A small contrastive image-text model, trained from scratch: 64-pixel images, 45211 training examples.
Rows from block 4 of the text encoder, named by matrix and row number. Rows with one number belong to one neuron. Each number is 128 + 32 x the weight over its row's rms, rounded and kept within 0 to 255. All counts start at 0. After the name is the row's rms in percent of the matrix's.
# gate: MLP gate (text_encoder.blocks.4.mlp.gate.weight, 512x256), inputs 148-184
# fc1: MLP up (text_encoder.blocks.4.mlp.fc1.weight, 512x256), inputs 148-184
# fc2: MLP down (text_encoder.blocks.4.mlp.fc2.weight, 256x512, transposed), outputs 148-184
gate.6 088 [ 96 142 195 108 142 127  90 151 132 126 158 132 134 135 106 110 208 100  88 185 115 128 194 104 129 154 129 178 158 116 145 101 169  45 101 138 119]
gate.7 112 [ 84 129 105  88 116 158 150 125 151 110 153 124  90 120 113 107 141 198 178 134  63 149 172 122 158 142  73 173  97 134  50 183 124 181 136 137 148]
gate.8 124 [176 111 141 126 177 165 113  88 128 133 144 133 162 148 128  74 166 114 150 153 174 100 133 141  87 117 154 109  83  45 157 154 119 151 181 138  80]
gate.9 108 [171 113  81 143 168 111  75 160 118 101 135  95 117 118 112 171 134 166 148 123 123  79 113 101 167 161 185 105 118 115 127 103  94 115 162 159 136]
gate.10 101 [140 195 139  92 183 160  84 171 104  81  98 141 135  86 134 134 103 179 195 121  90 147 148 162 151 144 100  96  75 150  99 158 140 175  94  87 131]
gate.11 106 [156  67 184 129 182  83 130  70 128 135  95 118  57 138 144 167 163  89 103 120 157 137  95 133 140 153 106 126 108 112  93 134 169 101 147 168  73]
gate.12 107 [ 94 155 127 145 118  63 119 139 174 164  77 108 126 146 182 161 124 136 138 124  79  85 179  59 127 177 197 134 124 140 202 174  97 101 126 128 163]
gate.13 100 [ 88  69 118 148 160 158 120 175 170 164 139 108 130  83 167 134 126 127  75  47 131 110 105 157 135  79  73 101  20 124 137 102 144 153 136 136  83]
gate.14 105 [117  85 134 129 120 123 120 112 170 170 110 123 131  89 138  85 135 170 115 159 119 114  96 138 180 151 123  89 149  88 124 168  89 120 135 132 161]
gate.15 101 [139 188 112 155 171 128 140 148 108 118 157 126 167  59  90 129 101 182 152 154 109 139 139 154 131 140 117  82 149 140 157 141 146 120 132 122  87]
gate.16 121 [ 79  72 173 140  38 105 131 119 156 116 173 160 125 105 108 137 132 194 106 141 158 142 113 112 105  47 109 142 131 141 155 144 142 123 151  84 165]
gate.17 102 [174 132  80  96 141  86 102 179 117 151 150  71 105 153 190  96  53 181 153 142 122 142  92 116 132 106  97 149 159 131 138  95  76 139 149  95  58]
gate.18 110 [111 147 145 135 144  96  28 153 158  77 134 183 112 114  99 176  76  95 105 113 123 158 109 172 118 195 103 176 119  94 188 125  97 144  85 145 180]
gate.19 083 [153 134 164 129 100 111 149  82  97  61 162 149 129 112 180 145  76 155 113 141  71 131 159 157 126 146 124 123 133  92 161 171 123 102 173 109 107]
gate.20 098 [118 133 144 153 120 134  85 116 145 178 151 121 134 161 153  91 158 125 128 155 100 187 128 104 144  96 149 162  74 142 138  84  91 163 102 157 109]
gate.21 107 [105  97 111 164 147 150 120  96 137 144 135 211 150  88 161 134 172  71 115 102 146 151 124 106 115 134 118 162 122 146 172  87  90 105 158 117 132]
gate.22 099 [119 136 182 203  65  96 130 112 160 126 105 160  89 143  81 107 102 132 153  93  96 131 119  83  98 156 107  71 131 169  71 152 151 131 132  87 166]
gate.23 103 [129 101 109 152 125 120 135 118 152 144 160 135 135 159 123  89 146  80  73 133 179 117 126 115 142 128 164 155 120 112  74 138 115 164 163 140  68]
gate.24 090 [170 127 126 105 107  98 102 147 109 128 130 117 154 115 110 116  96 142  78 136  79 119 100 108 153 169 130 106  41  84 144 164 104 113 192 175  99]
gate.25 097 [145  90 102  96  77 116 145 102 185 144 121 144 143 126 118 160 157 135 108  93 122 125 143  80 211 148 158 128 127 120 130 110 144  66  77 159 156]
gate.26 106 [101  73 113  70 143 127 135  84  99 133 104  93 106 116 169 107  92  91  96 138 123 159 116 126 108  96 102 119  94 102 205  85 122 127 108 126 145]
gate.27 099 [110  65 146 128 178 153 144 122 172  86 163  96 127 118 126 176 153 124 130 150 111  85  72 163  78  89 128 111 134 156 144 107 191  97 117 110 121]
gate.28 095 [ 96 105 143 189 189  75 128 136 114 147  70 180 155  97 186  84 128 140 137 135 113  32 146  88 184 120  96  94 135  98 143 142 156  77 123 108  91]
gate.29 095 [ 67 102 108 137  95  68 113 100 139 164  50 120 167 174 131 129 114 111 207 113 106 130 158 134 116 169  75 137 167 115 132 144 101 118 167 131 126]
gate.30 097 [150 125  89 164 162 154 135 195 169  90 173  91 119 120  71 128 161 100 156 170 101 125 133 108 125 199 105 138  96 146 113 154  97 111  67 114 100]
gate.31 100 [115 121  94 104  94 118 126  85 106  79  72 119 148 169  68 131 116 139 147 151 168 127 149 153  87 141 113 157 112 130 132  71  99 129 114 130 113]
gate.32 095 [100 106  86 171 124 147 116 188 163 161  66 166  80 178 148 115  91 154 143 171 151 126 134 126 135 116 138 196 157 193 142 167 188 156 142 147 207]
fc1.6 101 [158  84 107 155 150 131 131 127  90 120  76 140  76 159  90 130 125 144 134 100  95  94  88  76 133 128 161  92 183 141  99 170 172 162 198  80 135]
fc1.7 111 [169 113 123 163 109 145 103 138 131 130 148 124 122 103 104 191 110 114 110  91 146  49 168 187 114 151 109 162 169  98 176  98 132 119 104  90 143]
fc1.8 130 [132  81 137 119 147  85 185  74  91 121  82 149  88  87 115 163 103 120 134 128  54  76 122 185 150 179 141 122 134 159 158 123 156 151  95 124 117]
fc1.9 108 [144 139  80 114 151 115  77 203 133  97 196  75 180 134 110 116 138 143 172 125 113 103 162 129 154 143 163 113 101  75 146 140 152 108 129 151 169]
fc1.10 101 [148 125  51  71 133  85  84 115 135  98 152 155 129  88 117 106  84 105 149 164 180 114 127 141  91 124 182  85 132  67  68 171 154 172  82  89 100]
fc1.11 104 [115 102 167  77 139  92 100 110  93 196 144 157 175 165 125 106  77  84  81  98 129 145  88 128 148 112  74 147  90  77  97 125 168 137 103 166 113]
fc1.12 106 [ 99 147 186 136 170  94 119 146 141 150 117  89 123 138 132 136  93 135 126 105 155 159 132 172 125 147 129 133 134  83 148 126 107 173  88 180 100]
fc1.13 100 [154  84 167 127 173  89 124 100 120 117  81 123  79 116 119 118 102 127  87  54 129 138 167 158 108 127 101 132  87 138 178 116 107 194 180 153  96]
fc1.14 106 [133 125 134 109 128 141 134 139  77  77 167 108 142 109  64 181 158 141 194 159 127 134 123 157 108  69  82 180 148 188 149  60 182 107 120 137  51]
fc1.15 103 [163 163 123  88 125 128 130 151 133  82 121 110 172 161 162 117 122  94 173 141 145 181 152 144  69 118 150 110 187 109 150  87 187 140 165 192 144]
fc1.16 123 [120  86  39 118  99 140 145  96 137 121 131 146 143 134  77 125 134 148 153 192 140  75 161 149 171 149 125 160 118 143  89 115 119 148 108  65 168]
fc1.17 106 [121 106 103 138 117 103 156 118  96  80 141 172  84 136  67 125 147  86 132 185 178 147  54 128  80 154 141 138 136 164  52 148 148  84 146 141  88]
fc1.18 111 [108  81 167 166 114  71 180  64 150 114 123 154 105 185 135 102 108 130 126 100 137  67 106 114 177 102 109 155 110 175  54 155 151 104 149 156 150]
fc1.19 089 [163 108 105  98 142 189 147 139 168 142 196  92 152 151  69 112 120  96 134 137 112 109 166  75 162 152 112 125  83 114 154 120 125  78 155 109 149]
fc1.20 095 [198 126 152 132 108 128  94  98 146 153 165  86 124 141 173 159 156  89  91 125 160  82  97  91 110  96 127 152 111 124 126  66  91 108 168  75 154]
fc1.21 104 [155  90 205 139 132 123  98 118 179  85 139  54 141 125  94 133  84 105 126 125  99  82 110  84 146 115 132  98 110 158  97 118 167 117 148 138 136]
fc1.22 098 [110 127 168 101 139 150 141 125 138  68  86  69 122  77 120  89 161 132  99 111 169 118 139 135  81 107 110 139 121 169 137 143 177 114  78  89 157]
fc1.23 104 [160 164 120 156 157  89  95 100  71 182 172 168 117 130 172 163 106 147 174 101 129 141 137 155 129 134 168 150 166 188 150 132 179 145 101  72 134]
fc1.24 087 [121 125 160 109 145 150 145 180 147 113 110 121  94 140 178 104 137 101  85  88 143  85 126 179 179 123 158  76  88 101  93 120 118 153 137 121  98]
fc1.25 098 [132 179 131 136  82 134 136 134 169 107 189 143 136 139  95  89  77 115 165 107 131  66 129 163 103 120 134 129 143 115  76  69  88 123 132 109  80]
fc1.26 118 [152 114 192 157 129 111  95 121 100 129 125 110 147 102 127 128  94 114  93  43 126 149  70 115  93  48  96  84 140 193 136  89 128  78 180 145 175]
fc1.27 103 [127 116  91 164  99 116  76 106 153 175  77 127 163 121  99 129 150  88 128 142 181  93 166  97 164 106 138  93 180  82 168 164 109 120 116 126 144]
fc1.28 094 [ 92 180 143  54  52 169 146 140 131 133 192 125 104 106 146 132 114 121 139  97 139 163 145 180 167  97 123 157 168 119 163 106 110 168 113  83 164]
fc1.29 103 [ 68 157  89 136  88 142  87 157 113 220 188  64 119 103 162 115 104 130 101 103 119 144 164 122 138 129 126  63 100 105 137 115 113 200 159  59 141]
fc1.30 097 [174 129 119 126 150 176 130 104  94 107  84 168 163 129 107 146 161 162 136 195 146 136 112 106  73 138 134 106 147 115 144 137 179 106 131 154  69]
fc1.31 102 [ 78 125 158  95 142 173 111 142 125 150 156 163 165 164 147  85 145 155 148  71 138 134 135  71 178 120 157 102  85 104 107 162  80 122 157 158 135]
fc1.32 091 [130 128 160 156 151 172 130 164 125 182  61 130  94 145 148 122 144 143 131 134 149 133 140 107  85 151 127 158 130 130 119 177  90 125 106 100 169]
fc2.6 094 [154 142 150 139 114  80 126 129 136 129 107  85 145 167 172  92 103 208 168 141  90  57 151  96 127  76 148 128 169  93 160 118  94  77 104 142 180]
fc2.7 111 [ 92 148 119 100 184 147 117 181  83 123 164 116 147 159 158  97  75 100 143  99 108  93 106 135 135 167 137  85 126  81 188 112 174 120 118 139 168]
fc2.8 117 [140 122 113  93 132 100 133 138  92 144 148 169 148  89 109 171 198  96 111 194 144 160 104 125 142 170 149 101 101 139 126 103  94 102  45 145  98]
fc2.9 100 [ 71 123 131  88 108  98 121  96  94 132  57  88 184 110 154 139 119  87 107 184 105 144 180 161 149 114 143 128 147 145 184 163 117 183 136 129 117]
fc2.10 102 [116 137 122 117 120 166  97 110 131 151  69 173 105  99 114 140  46  78  82  73 194 154 126 136 129 110 124 148  60 123  95 153 102 131 135 120 173]
fc2.11 104 [134 138 157 121 100 105 132 115 129 169 184 159 147 142  92 103 159 131  94 118 181 105  59 130 104 112 128 120 102 127 183 122 113 108  90 112 102]
fc2.12 106 [131 114 103 107 166 126 181 130 119 173  76 162 123  80  85  59  98 145 131  91 125 143 167  93 133 118 138 166 128 107 105 107 133 105 118 111 146]
fc2.13 098 [160 130 180 107 144  64 159 125 150 157 144 159 178  96 159  65 147 116 135 171 153 188 172  82 160 115 184 134 120 153 119 100 158 162 115  98 107]
fc2.14 101 [ 88  98 159 124  64 105  62 122 133 162  97 123 106 112 127 119 154 120 130 147  97 204 142 160 105 153 136  87 102 157  59 151 189 121 148  59 154]
fc2.15 105 [163 130 144 126  85 173 124 148 118 149 113 113 187 147 113 115  83 173 148 120 120 121  78 165 116  94 124  86 146 178 132 126 126  78 126 112 138]
fc2.16 113 [ 96 152 166 101 120 119  98 174 125 153 191  99  64 103 102 110 119 130 159 195 149 145 118  69 132 135 148 138 134 143 104 174 109 177 189  84  91]
fc2.17 103 [109 116 159 163 139 107 124 110 103 102  77 171 164 136 115 154 119 174  97  78 167 107 169 132 122 100 163 151  82 152 137  96  79 111  24 117 131]
fc2.18 102 [107 103  91 134 102  85 156 146 143 171 147 190 123 123 141 139 119 153 126  83 151 112 112 119 139 164  87 150  96 155 151 103 170 111 179 102 188]
fc2.19 088 [136  84 109 100 163  99 120 202 107 180 115 112 154  68 137 118 104 170 177  95 160  59  94 128 141 150 112 152  64 175 114 159 138 171 106 127  66]
fc2.20 098 [132 144  75 127 184 112 144  76 146  75 127 140  98 132 148 103 125  89  88 111 162 109 169 117 164 115 125 194 139 120 180 146 123 104 149 110 143]
fc2.21 106 [153 136 134 131  89 104 172  79 136 153 104  64  72 162  35 126  74 158 128 158 158 139  92 164 133 196 131 117 130 104 237  89  96  89 170  62 127]
fc2.22 093 [144 172 168  92 116 173 142 119 115 193 109 140 116 145 121 129 152  87 142 159 127 104 121 114 163 111 148 107 126 119 119 104 125 138 103 171  89]
fc2.23 102 [129  83 136 111 103 107 142 135  98 153 189 121  84 153  89 141  84 109  84 107  71 107 132 116 127 126  82 153  82 152 109 136  90 171 109 132 141]
fc2.24 092 [ 82 121 101 129 155 103  85  92 113 140 116  74  87 134 172 126 127 115  93 119 117 160 117 134 157 103 103 101 117 131  56 142 153  67 146 107  96]
fc2.25 099 [167 168 112 145 134 181  87 148 109 102 120 125 134  90 196 173 164 189 216  88 153  97  59  68 128 164 115  81 104 140 162 117 115 135 118  88 101]
fc2.26 100 [162 152 156 142 178  97 129 135 114 121 107 117 102 124 132 146  70 135 115  67 157 131 123 126 101 124 142 203 127 142 155  61 113 186 152  78  95]
fc2.27 100 [151  80 103 143 125 129 108 103 101  80 116  98 146 108 166 152 138 157 138 134  65 153 105 193 144  84 112  74 145 135 124 134 144 144 103 118  94]
fc2.28 097 [108 165 162 112 140 133  79 164 120  87 169 178 159 163 110 127 111  80 175 168 218 121 167 152 101 151 139 187  88  75  86  78 150 158 122 144 137]
fc2.29 095 [104 127 113  96 107 119 136 128 154 152 122 116 152 114 103 134 171 176 105 152 127 115  55 154 126 195 123 133 164 177  86  72 143 138 107 135  95]
fc2.30 100 [154 138 147 102 133 164 166 104 103 136  73 141 168  77 143 112 143 152 136 104 134 150 111 158 140 155 103 174 122 184 172 183 131 134 149 131 136]
fc2.31 101 [138 116 103 159 104 167  81 108 153 103 129  68 133  80 139  68 191  94  90 154 164 104 130 172 118  78 167 197 171 104  73 128  85 175 154 141  80]
fc2.32 095 [151 135 143 159 148 114 152 144 181 121 157 119 162 122 176 161  64 114 142 162  90 101 175  69 179 155 152 174  93 153  83 169 101 137 133 162 128]