A small contrastive image-text model, trained from scratch.
Training: soap at rate 0.002, 2100 steps, batches of 128.
Rows from block 3 of the text encoder, named by matrix and row number. Rows with one number belong to one neuron. Each number is 128 + 24 x the weight over its row's rms, rounded and kept within 0 to 255. All counts start at 0. Numbers have three digits each. After the name is the row's rms in percent of the matrix's.
# gate: MLP gate (text_encoder.blocks.3.mlp.gate.weight, 512x256), inputs 128-255
# fc1: MLP up (text_encoder.blocks.3.mlp.fc1.weight, 512x256), inputs 128-255
# fc2: MLP down (text_encoder.blocks.3.mlp.fc2.weight, 256x512, transposed), outputs 128-255
gate.141 093:146173108150122121174088152102152097127156128115155126104154093170127140148102131128142104162115164137136139105139101141127155126128119116152106136142124096103094136115128084158118127140161112123109149100139083101191144137128117131119169111127148092158122117088118149124099097123107130168117092143124116123157086120114113140114119139131141120091118099096155086142072134152129141140080
fc1.141 090:144149113133112104119120078110082081138071109155102103112179138108171098122142163118131128110126130136134109122108132107096139106099139151163113144096150155149152139100128129098141106110113152099121114135158116115127127136123158117079147146152106162127141136127164129145122129157124164103107161167157096127149167135135138111135097125113145109105123103127149110142132113096112114093131
fc2.141 097:086103137120139147133149114140114159155156167156125158123105097153133109122145108137131120138137147138150154131140147104149102132100152123146135108117148112112135155115127085150169111139061122148128142069119106097161100127114156166111149149097143100152120137108158144116074112162075120124135116120131167096096111117116095109118155104135143093117139172145136120142172143153127101133136
gate.142 109:116079097105121128123127104163148129084163119117163110143120120161127160094130113135195091134099133105145098095148136122110134120129117125154105126124139112133118122148112163108099095111152146131129089173123130146172150129126160136119114124095174171089099114150117130137127136159107120164143133151117110147154119139104126128116084077143082127116132158165109151101111108133148124136128
fc1.142 100:102130152122175149086125123148125095087146093117114093138152141126136158131176068134127075122119177174104145103149121110115194146149134132107143153110143119171103126112152148135136091097116135105134100126111080114129153101113136142115126118119170187139101134132077146129119172144131142114126134129123127124161162148162107087103127131146098146141151120116146123144122137160131117097143
fc2.142 103:092115126107130139106117157132148112090128093147146122107110158145129146129125133094118104137116120159132170126140110149145135178124143166171140111074129117108158105141095102120151102149152135106122190133158116122114177111101113136132142095155114152108112122122158124120101151122142105163148154127171088118162095140115139128120117129116093145131084123125165148116072116159113115120064
gate.143 103:159199104110117109163159155142160093150120117130149110148106131109158132144115153149147100109164094129105129115162113136147105134095125128077140121083126116150116117150100162103126149164152149103137169146130166108111169135155121134138140148134150134132142156143143102162149095119140127092121107108169061153146135166126151133135127098100159151080113157065138163108113132126111110138144
fc1.143 110:110156081124153117142125074150126169119138134132113124105122108101124111096129128172145135128135150112132099112088154099100154160127105092124114192141115166129151158130106115134091128179123120112129130140150120150131158092087110101120114163098103137084113106121144090113105087163143121140099116127103084109151092118091111146115130168137107187110111094139165114150157116140125120130148
fc2.143 105:108153119131102155111087119108111147122170206148131152133100130113120121100118085117099116161177077087135152090135118116113113121106098156099120151111135117124191113102151160089135100120086113101156111113128098098136119147098137117102132157113143152104131128129140119165158117135135116095093092108169104124146102134135142133159142164123160149147121181083160142141141120131102136150083
gate.144 091:118154157108151143156140159133127129156098087114129128113131139117050141139092109070156139126120155128125103148092104138140118099088120161103082132127087108087110117118149113149153100147131148133136149143102129112149143130163163113113091114130128105137081162138152152094130122144113115133162147155171146159157076154143112181124113184137125131093127118118136128139150100179134125097155
fc1.144 097:185140134108107116145149160136118104134102133101086137165153140147147103121148131105126118119160120091154102176171154151139116135107105135109145103105136118125155145144146165111106142132142150119151132132134078099119106101124127150134097090091101189120134117180122139105120114161178156147114136137127109082134115129093150115154151139102160167154102101079126128111139103089117139167146
fc2.144 099:135131130117158114139143135136128108129114159127135159116175064178100144104128112120121117166175102140098144149146124153148098152134119120112102107163160119154135165136147158125107077081114157125113117118140149107088141089097094131127112163139119103143166140119146121153129153132116101116120146102084105146101128145114113124156116099137093107123150117103089160167129148110153152137143
gate.145 103:131166181178100107127124123162158143137114153156139134163115146149171185107126125089107101123116158153145105080159135151112103135093139131129142110170134140148145118129151125112114152138106086127106156136148097128091104126111113143152140111124118181111145153141110111150145138145089121121109078164124159131110088108145118162158118159128146079100072138174131109139087138114144161103101
fc1.145 109:124131159143139090093143145152125144162095088110135149104120137098157181138148105121144152145155134180123116153153159118106098142109122144129077148130145123114135140171086121118155140111137134122103149106101129116129093078134103157171149084132133117150132158120087133143127129170084124097180118151159096121122082123143179112145135125138121134100149092118114122094128101129128151110094
fc2.145 107:081108160094167118132134098099108154135135130134122092196104145142118161115135166157140121130146111157124140135160114135095109159116151154131141165173117124141120130124101143131102140151140142127172117146141173120124167117081136104118110107124172122166156143101131116072134147069149136115165089115112109135124129156101123136116169108157136118130094080133117179081099147132130122107131
gate.146 097:149125124151103110098143182118134163131169107142188117160099111079114147124118112148127101147169117126085163140126089145140099121137077150171155108099154096120108152145089108130132140097126126110162095149090127124108136120106136118120137129150114159119131144124147117131144156139107095141139117104114096098175099127097097163103133128154123150095143135130117128124106104170105114116087
fc1.146 098:105135158108160133096138141105094120102115123080096118129162135122125126110151126169137157162120117114151102075153115112104099142106127145089089152121144138134090104169115106105124110145097132132130114116097121116140100153157122100106113159133121102100107127144102106150105113189097146155149103133121080165109155119136121079121104142143120141111129148162070102165127101115187186164149
fc2.146 101:085135163095133104085131104139147099091126171139134093117119153143170132159093169126152152105159132120161119152175102154103134118164114110145127121097134150091156180126105159153145144118177114156168124107122155129095088097086137112083147109177148111127114114155161133097138123146141135149095140105118155168158120131110115108100148138148127078151121133109100102097131097124142109145177
gate.147 113:126127144169133118162142132163090117087146174167119120131118126116134107159119133138109117129144117129100138132149108094169138126144120114174144153146121101166118142163156109102140164165159115114101147115119118149171119132154115095094112114146168082135140123104119141136133120113189087123132125148094161151084129112164107130121119161112115147121158099159160097137120149123109135107119
fc1.147 109:124132159120109138167131119145109131112115102111109114149139161127157114140114121139114115111117159104130103138088138136125145083114144122097109140091119113111152163113106132141112124137154157084094159132095082141113122119105158084148152153120113166153110115167100110088119108128150157092153133120157087116081142109159150088100101116112153103136122113160147128152126148125101127165156
fc2.147 109:147143104134152156137130139159177123131104128143139151181151091127126120163135096114151108120123148128143148132133129103148152164091129070155139145112126157142093132135124111139145168111124115164118123161122126154101161128145135119113116140184107108159132105127149131145123164164073153163131122115123131170088157135089127123112099168086144147104080123133122113136135128125121123113100
gate.148 112:106149140154060173126136154103140106148111173123177123149162136117130132118120147117136116101132134148159130113086166153116115124127148057126123106141122104124103101136154161120113124061092129120171132153114143130122163113126131136139125169119163106151167147103162097155110107121128134111134124130165125118152162161131120116137106127157110121133120140138128151113136157112151085116135
fc1.148 110:136121169108164161118152063114156125130144168143119128167148098157145130151090128153138117098092119113148140141090169103145141138166137085160111136113116110103141116109136141143133125141122135119117121144142121105086120106167099116121107149133163155123131115150180131135118097136129122098108119152118108140164146141143093080075087138117151128125152160089142101126103167126100109115106
fc2.148 106:096107141125123116165126117128118121084170169141125118181140091178145130124117146091135128135099133118160122180103127129113124153101132104108148128130133124122082138090113120186102153126175136126135141156166108119119105124137127139147083150134131150162152116125135142146166160118147104138180143148104120129116198137185127117093160141150125093179149106100139132125075155107148186114155
gate.149 115:158136150111138109106166163106137138130107141120094136126167108104143156078107134150096105144108088162126154147128149113175096113161144146145091165172129088109138088124116098186127098146175129160149123112119162127151134111109168146183156152133141120082117131104155142159146117103135169096138131134115135119143143123136094126130100160103161127138094101088125120136105111120159145137109
fc1.149 115:152154080153156133156136208123154139120140097106102172139139119160154160142147139089148155104143126138148157098120141101101130130115130124096083132107129187074122099108171134114114156114144128154093131136084145131151117124137164123106078106114114116104118128137099155118159113107183098146134128162129136133120136124113139121152120155124123117144113099111107138148148118118121116103103
fc2.149 107:120169096104136097142133167099173138107120113073139121138115155148174083135124163169114096160116129097144114109171120122112128127152115130125149136118131115149104134115124176098170152088169133149111144127126150121106130086102125152072091129146187116086136163109145057144123150135145147119160114106101147139090145131101131104124101149117144173104126123099161140099089111136107124166114
gate.150 095:128140141133135131118104107142134162159084128148129115095127157108114137147124136151131129157126109096135150133141144168140111170106143109153166100105112178135151086114142133089111131131090147091156126128153130143118100122127162113077160122184161130136102086148129171111081079082136141125078149110121113126108135123158104131120126125144134122135137099149153107155101119110113147087126
fc1.150 092:147169108156094118116151130150157126140149135155110146133095159185097126147123151109108140135137090150109146108135124173140160134106102096133147095085096115139127145145170137120123152161143119109086108088130128143099125085129133154151172157116109096142141149078105117115118120135152124102104119140125108133158101151093110127133113099140151117098164129100107157109115142133114138103133
fc2.150 094:170139125130134118110143126134130110153162120141154157110119095104112136128124130117116112143100109150136145128120115142073144109141115122133133085143111138147108119121162113135127163118125162186118129139088121148174122075150122125128165149137152102114150127131117118122118123122081146150119143096136115125111185142191173127165163156155121172102138122100148147097129136126128140097139
gate.151 091:148140151116124112116145113117164088103115103120126134098124150138171104115138087152151109156133127150123113114142137126141174126130143120168118149125105150150108152121105150171085135117147150087094132158130166094079120148113111126152176162139095118120149138161089143171161086095126163117129110138152152126134106141105126162161142166135162146142131115130096118145149127110072134080135
fc1.151 089:137148132150082160144106145122123111119162122139145166139096136105086110147112139148103158131132159172111133166135111141139131093111127153145150128127162164130114161131109091139133128123106121116147115088152090142094091143177118145117177141151149104114135154113125151094179124112131113106160081148140086056132154144148109169097121091123088128143094110125103116144103086086152156152141
fc2.151 091:141120158082156115148145184094075107128107149097113142150144096157128118180153140107118085136128103137160168162097079141125120171143130149130135145082140088108106134143148150144162147114125137167129135139122097106109115103154138109076133138123162122135137153174116138113126084116131122134140124098143128137157126132126104101175104141164139140117096099107108123163079180106157106143159
gate.152 113:165118140153122134162121119146154121169127098127128072148105131120096098116116171131106103160090158128175125133145119134136148149105095074125152132145153118122106133120132188130132120137140108133162133099115146137129119123122127138165150112122144153087076127119120117142115141129143150080128157145114117119152093125145121158121125161101102098097117130129151109139094109105100108148124
fc1.152 103:126092113154135135101149134132128139141093132112132169074111080109177166124149126120166166126092167093160127144118124112130121120086115084112054143122104091120136144136134068129156105166092140116140089086139084136083145080165117090147110142076168174162178131112094134176117120123128098124142095144120172102176127138095117138107129100114141107131110157137125131107147143114128118113097
fc2.152 102:151149085095148116145127135134137131133113134118146100111113136147125086081105141160154120158102154131154134120102143163139101148125140124104092143107134148150119151093137094122129114133142150161178113084104157099125135157151108098132132090087073125127136117092126117101111105137091105135150129090140122114097114076128138149109102090178097149132119090117099152130148166115118101132135
gate.153 103:147113153111087128148105104184122136149111147115118149130122140170097149104085166134105087112163164154085129122094104116159077149169120085175093127177109167150132135128119132117092126117133093134105137134125129096087128071128105127148130159120134100135111144133118116108141134103128125113169143105125190103128088131165129163084132149136139175095156109137118110143104164103154134109138
fc1.153 105:134108117095149106081146108136136146110148131137100121122149104128122143081108128136115155138143152169128134158119135122155105115122151122122126111130124171093130163126156143132118152107105160114093106146151129152142150089118094169119141155145118098122133137096135130098136099106138133142117112112125133074162102145146093104105136158159176125141141152123141141081106087114098117147139
fc2.153 103:176107089150095149133130118111156094160110143092162112118135105135122138115114110165088156127116117147118179148155141140128166143104115150127158151143139127132177108155107150100117175083093108116121160083117181128130129118090104135108123107177097091179094110161129157100136097112125165114099147111165140142129085096109122163105121135213132177102151152122133112119084121111117149131148
gate.154 103:128110131080124117113140153140146130129139155125130106088123078107119129125114100180149174159081135129093141095166116120173128133142115161159092166107155142132143143113171106117119167136101140081085166069142129141144124130087132089123074122161149140151197083124122079164116117133140115154120167180169151122145118106115137129176140136170150139111125164091106152163151156161131100115171
fc1.154 096:150168126144151163142142111159157166120156097114098107119133130132138151118141104098155088108098097137143118104116159129104125123128126162162126129141175148107117119139114136154113100128161120146182118159180147131152113127137120133085102110170116133113146151132110147143164121126099094085119090130127090109120131126179110147089106141168100158090143110130109154134064125151102128087181
fc2.154 102:134102138103102083137117153135161133141109144091109105109147139163099164113116141147112101086155148133137137147109090145081092114150105155115118178103149129149150144139109174098144129120151146116085120112139086092084137148150130121137124131132184143096137115152156174163125167119151132126098081150081111163111141123118130084130128111086145131114087113113157142089094163145136143133157
gate.155 098:087112137121164140137119156087102135146133102116104142130124111083145163144134090132105156187129158096121113138127131103097121150120129112079091117136166137156109112109102142141110133122127144124142143166147133081135133104136129176141110164081123082153092117126117141137106087098088118126108139137105202134126153116116157140109165144156155133135127113141109137139118140148135145103145
fc1.155 096:100131124102158168146112143129099102142112097093121106152109115105132145129140100097112135128158123118140121107091141118104092129088128106098099142141180153115107126108115143153117103105120123144139132120137093121137108116109119129109129095168136101120170136067124118154141123146106130129131105136087143117092128153179180138097147156143160154100094129156144133116118096150118096142166
fc2.155 096:111112102091099110128118161152099121110120145102101164091128134183117099081164138140108132128173128118153166130135140120125136126121129133102134116087129118109097123152126126101121172118110108107091096143100148170133151159124136128126160157198157102138096128171123094138111151142114112123092149150119127122105091153120151125138136128140124076135130118144121157121158111130158131147114
gate.156 096:128114112176111121137133080162157145145142115094140134118103165134135077110135133171151100159131107114158083159102139095142131138140144127142174139131142114151163111083125132155102146139166156170107142153137099071126161123152127118152122183170095114116171149145153100154091141139122149116114169145170130105137085126134144134127147117121113151122138113155151132147135147126103124100105
fc1.156 097:109108171135169148127102141133091152093091120104114134158168140169102124129095117130165133144128150135121119130147123107136142130107131110141150089128123141103153122130139134092161128149136196167147123169092127106141099148131123142091143111082128104078137095103106145132136125112138134153104138160135101188119167127170116120158181128104137109143146119099126111089131094138175125150178
fc2.156 103:121132107121154162172148120137174140148132122133120137128122179093134112138122166083125113116121146109105151126119128085140110105152112151149125095142115147125094121124129149106138091106078130078142157107153122106117110182146161105139109152105088133140114152134120126083147131118133154149107131131126115144169090088137147113083115105166146100183126090160125088168131133147148149145104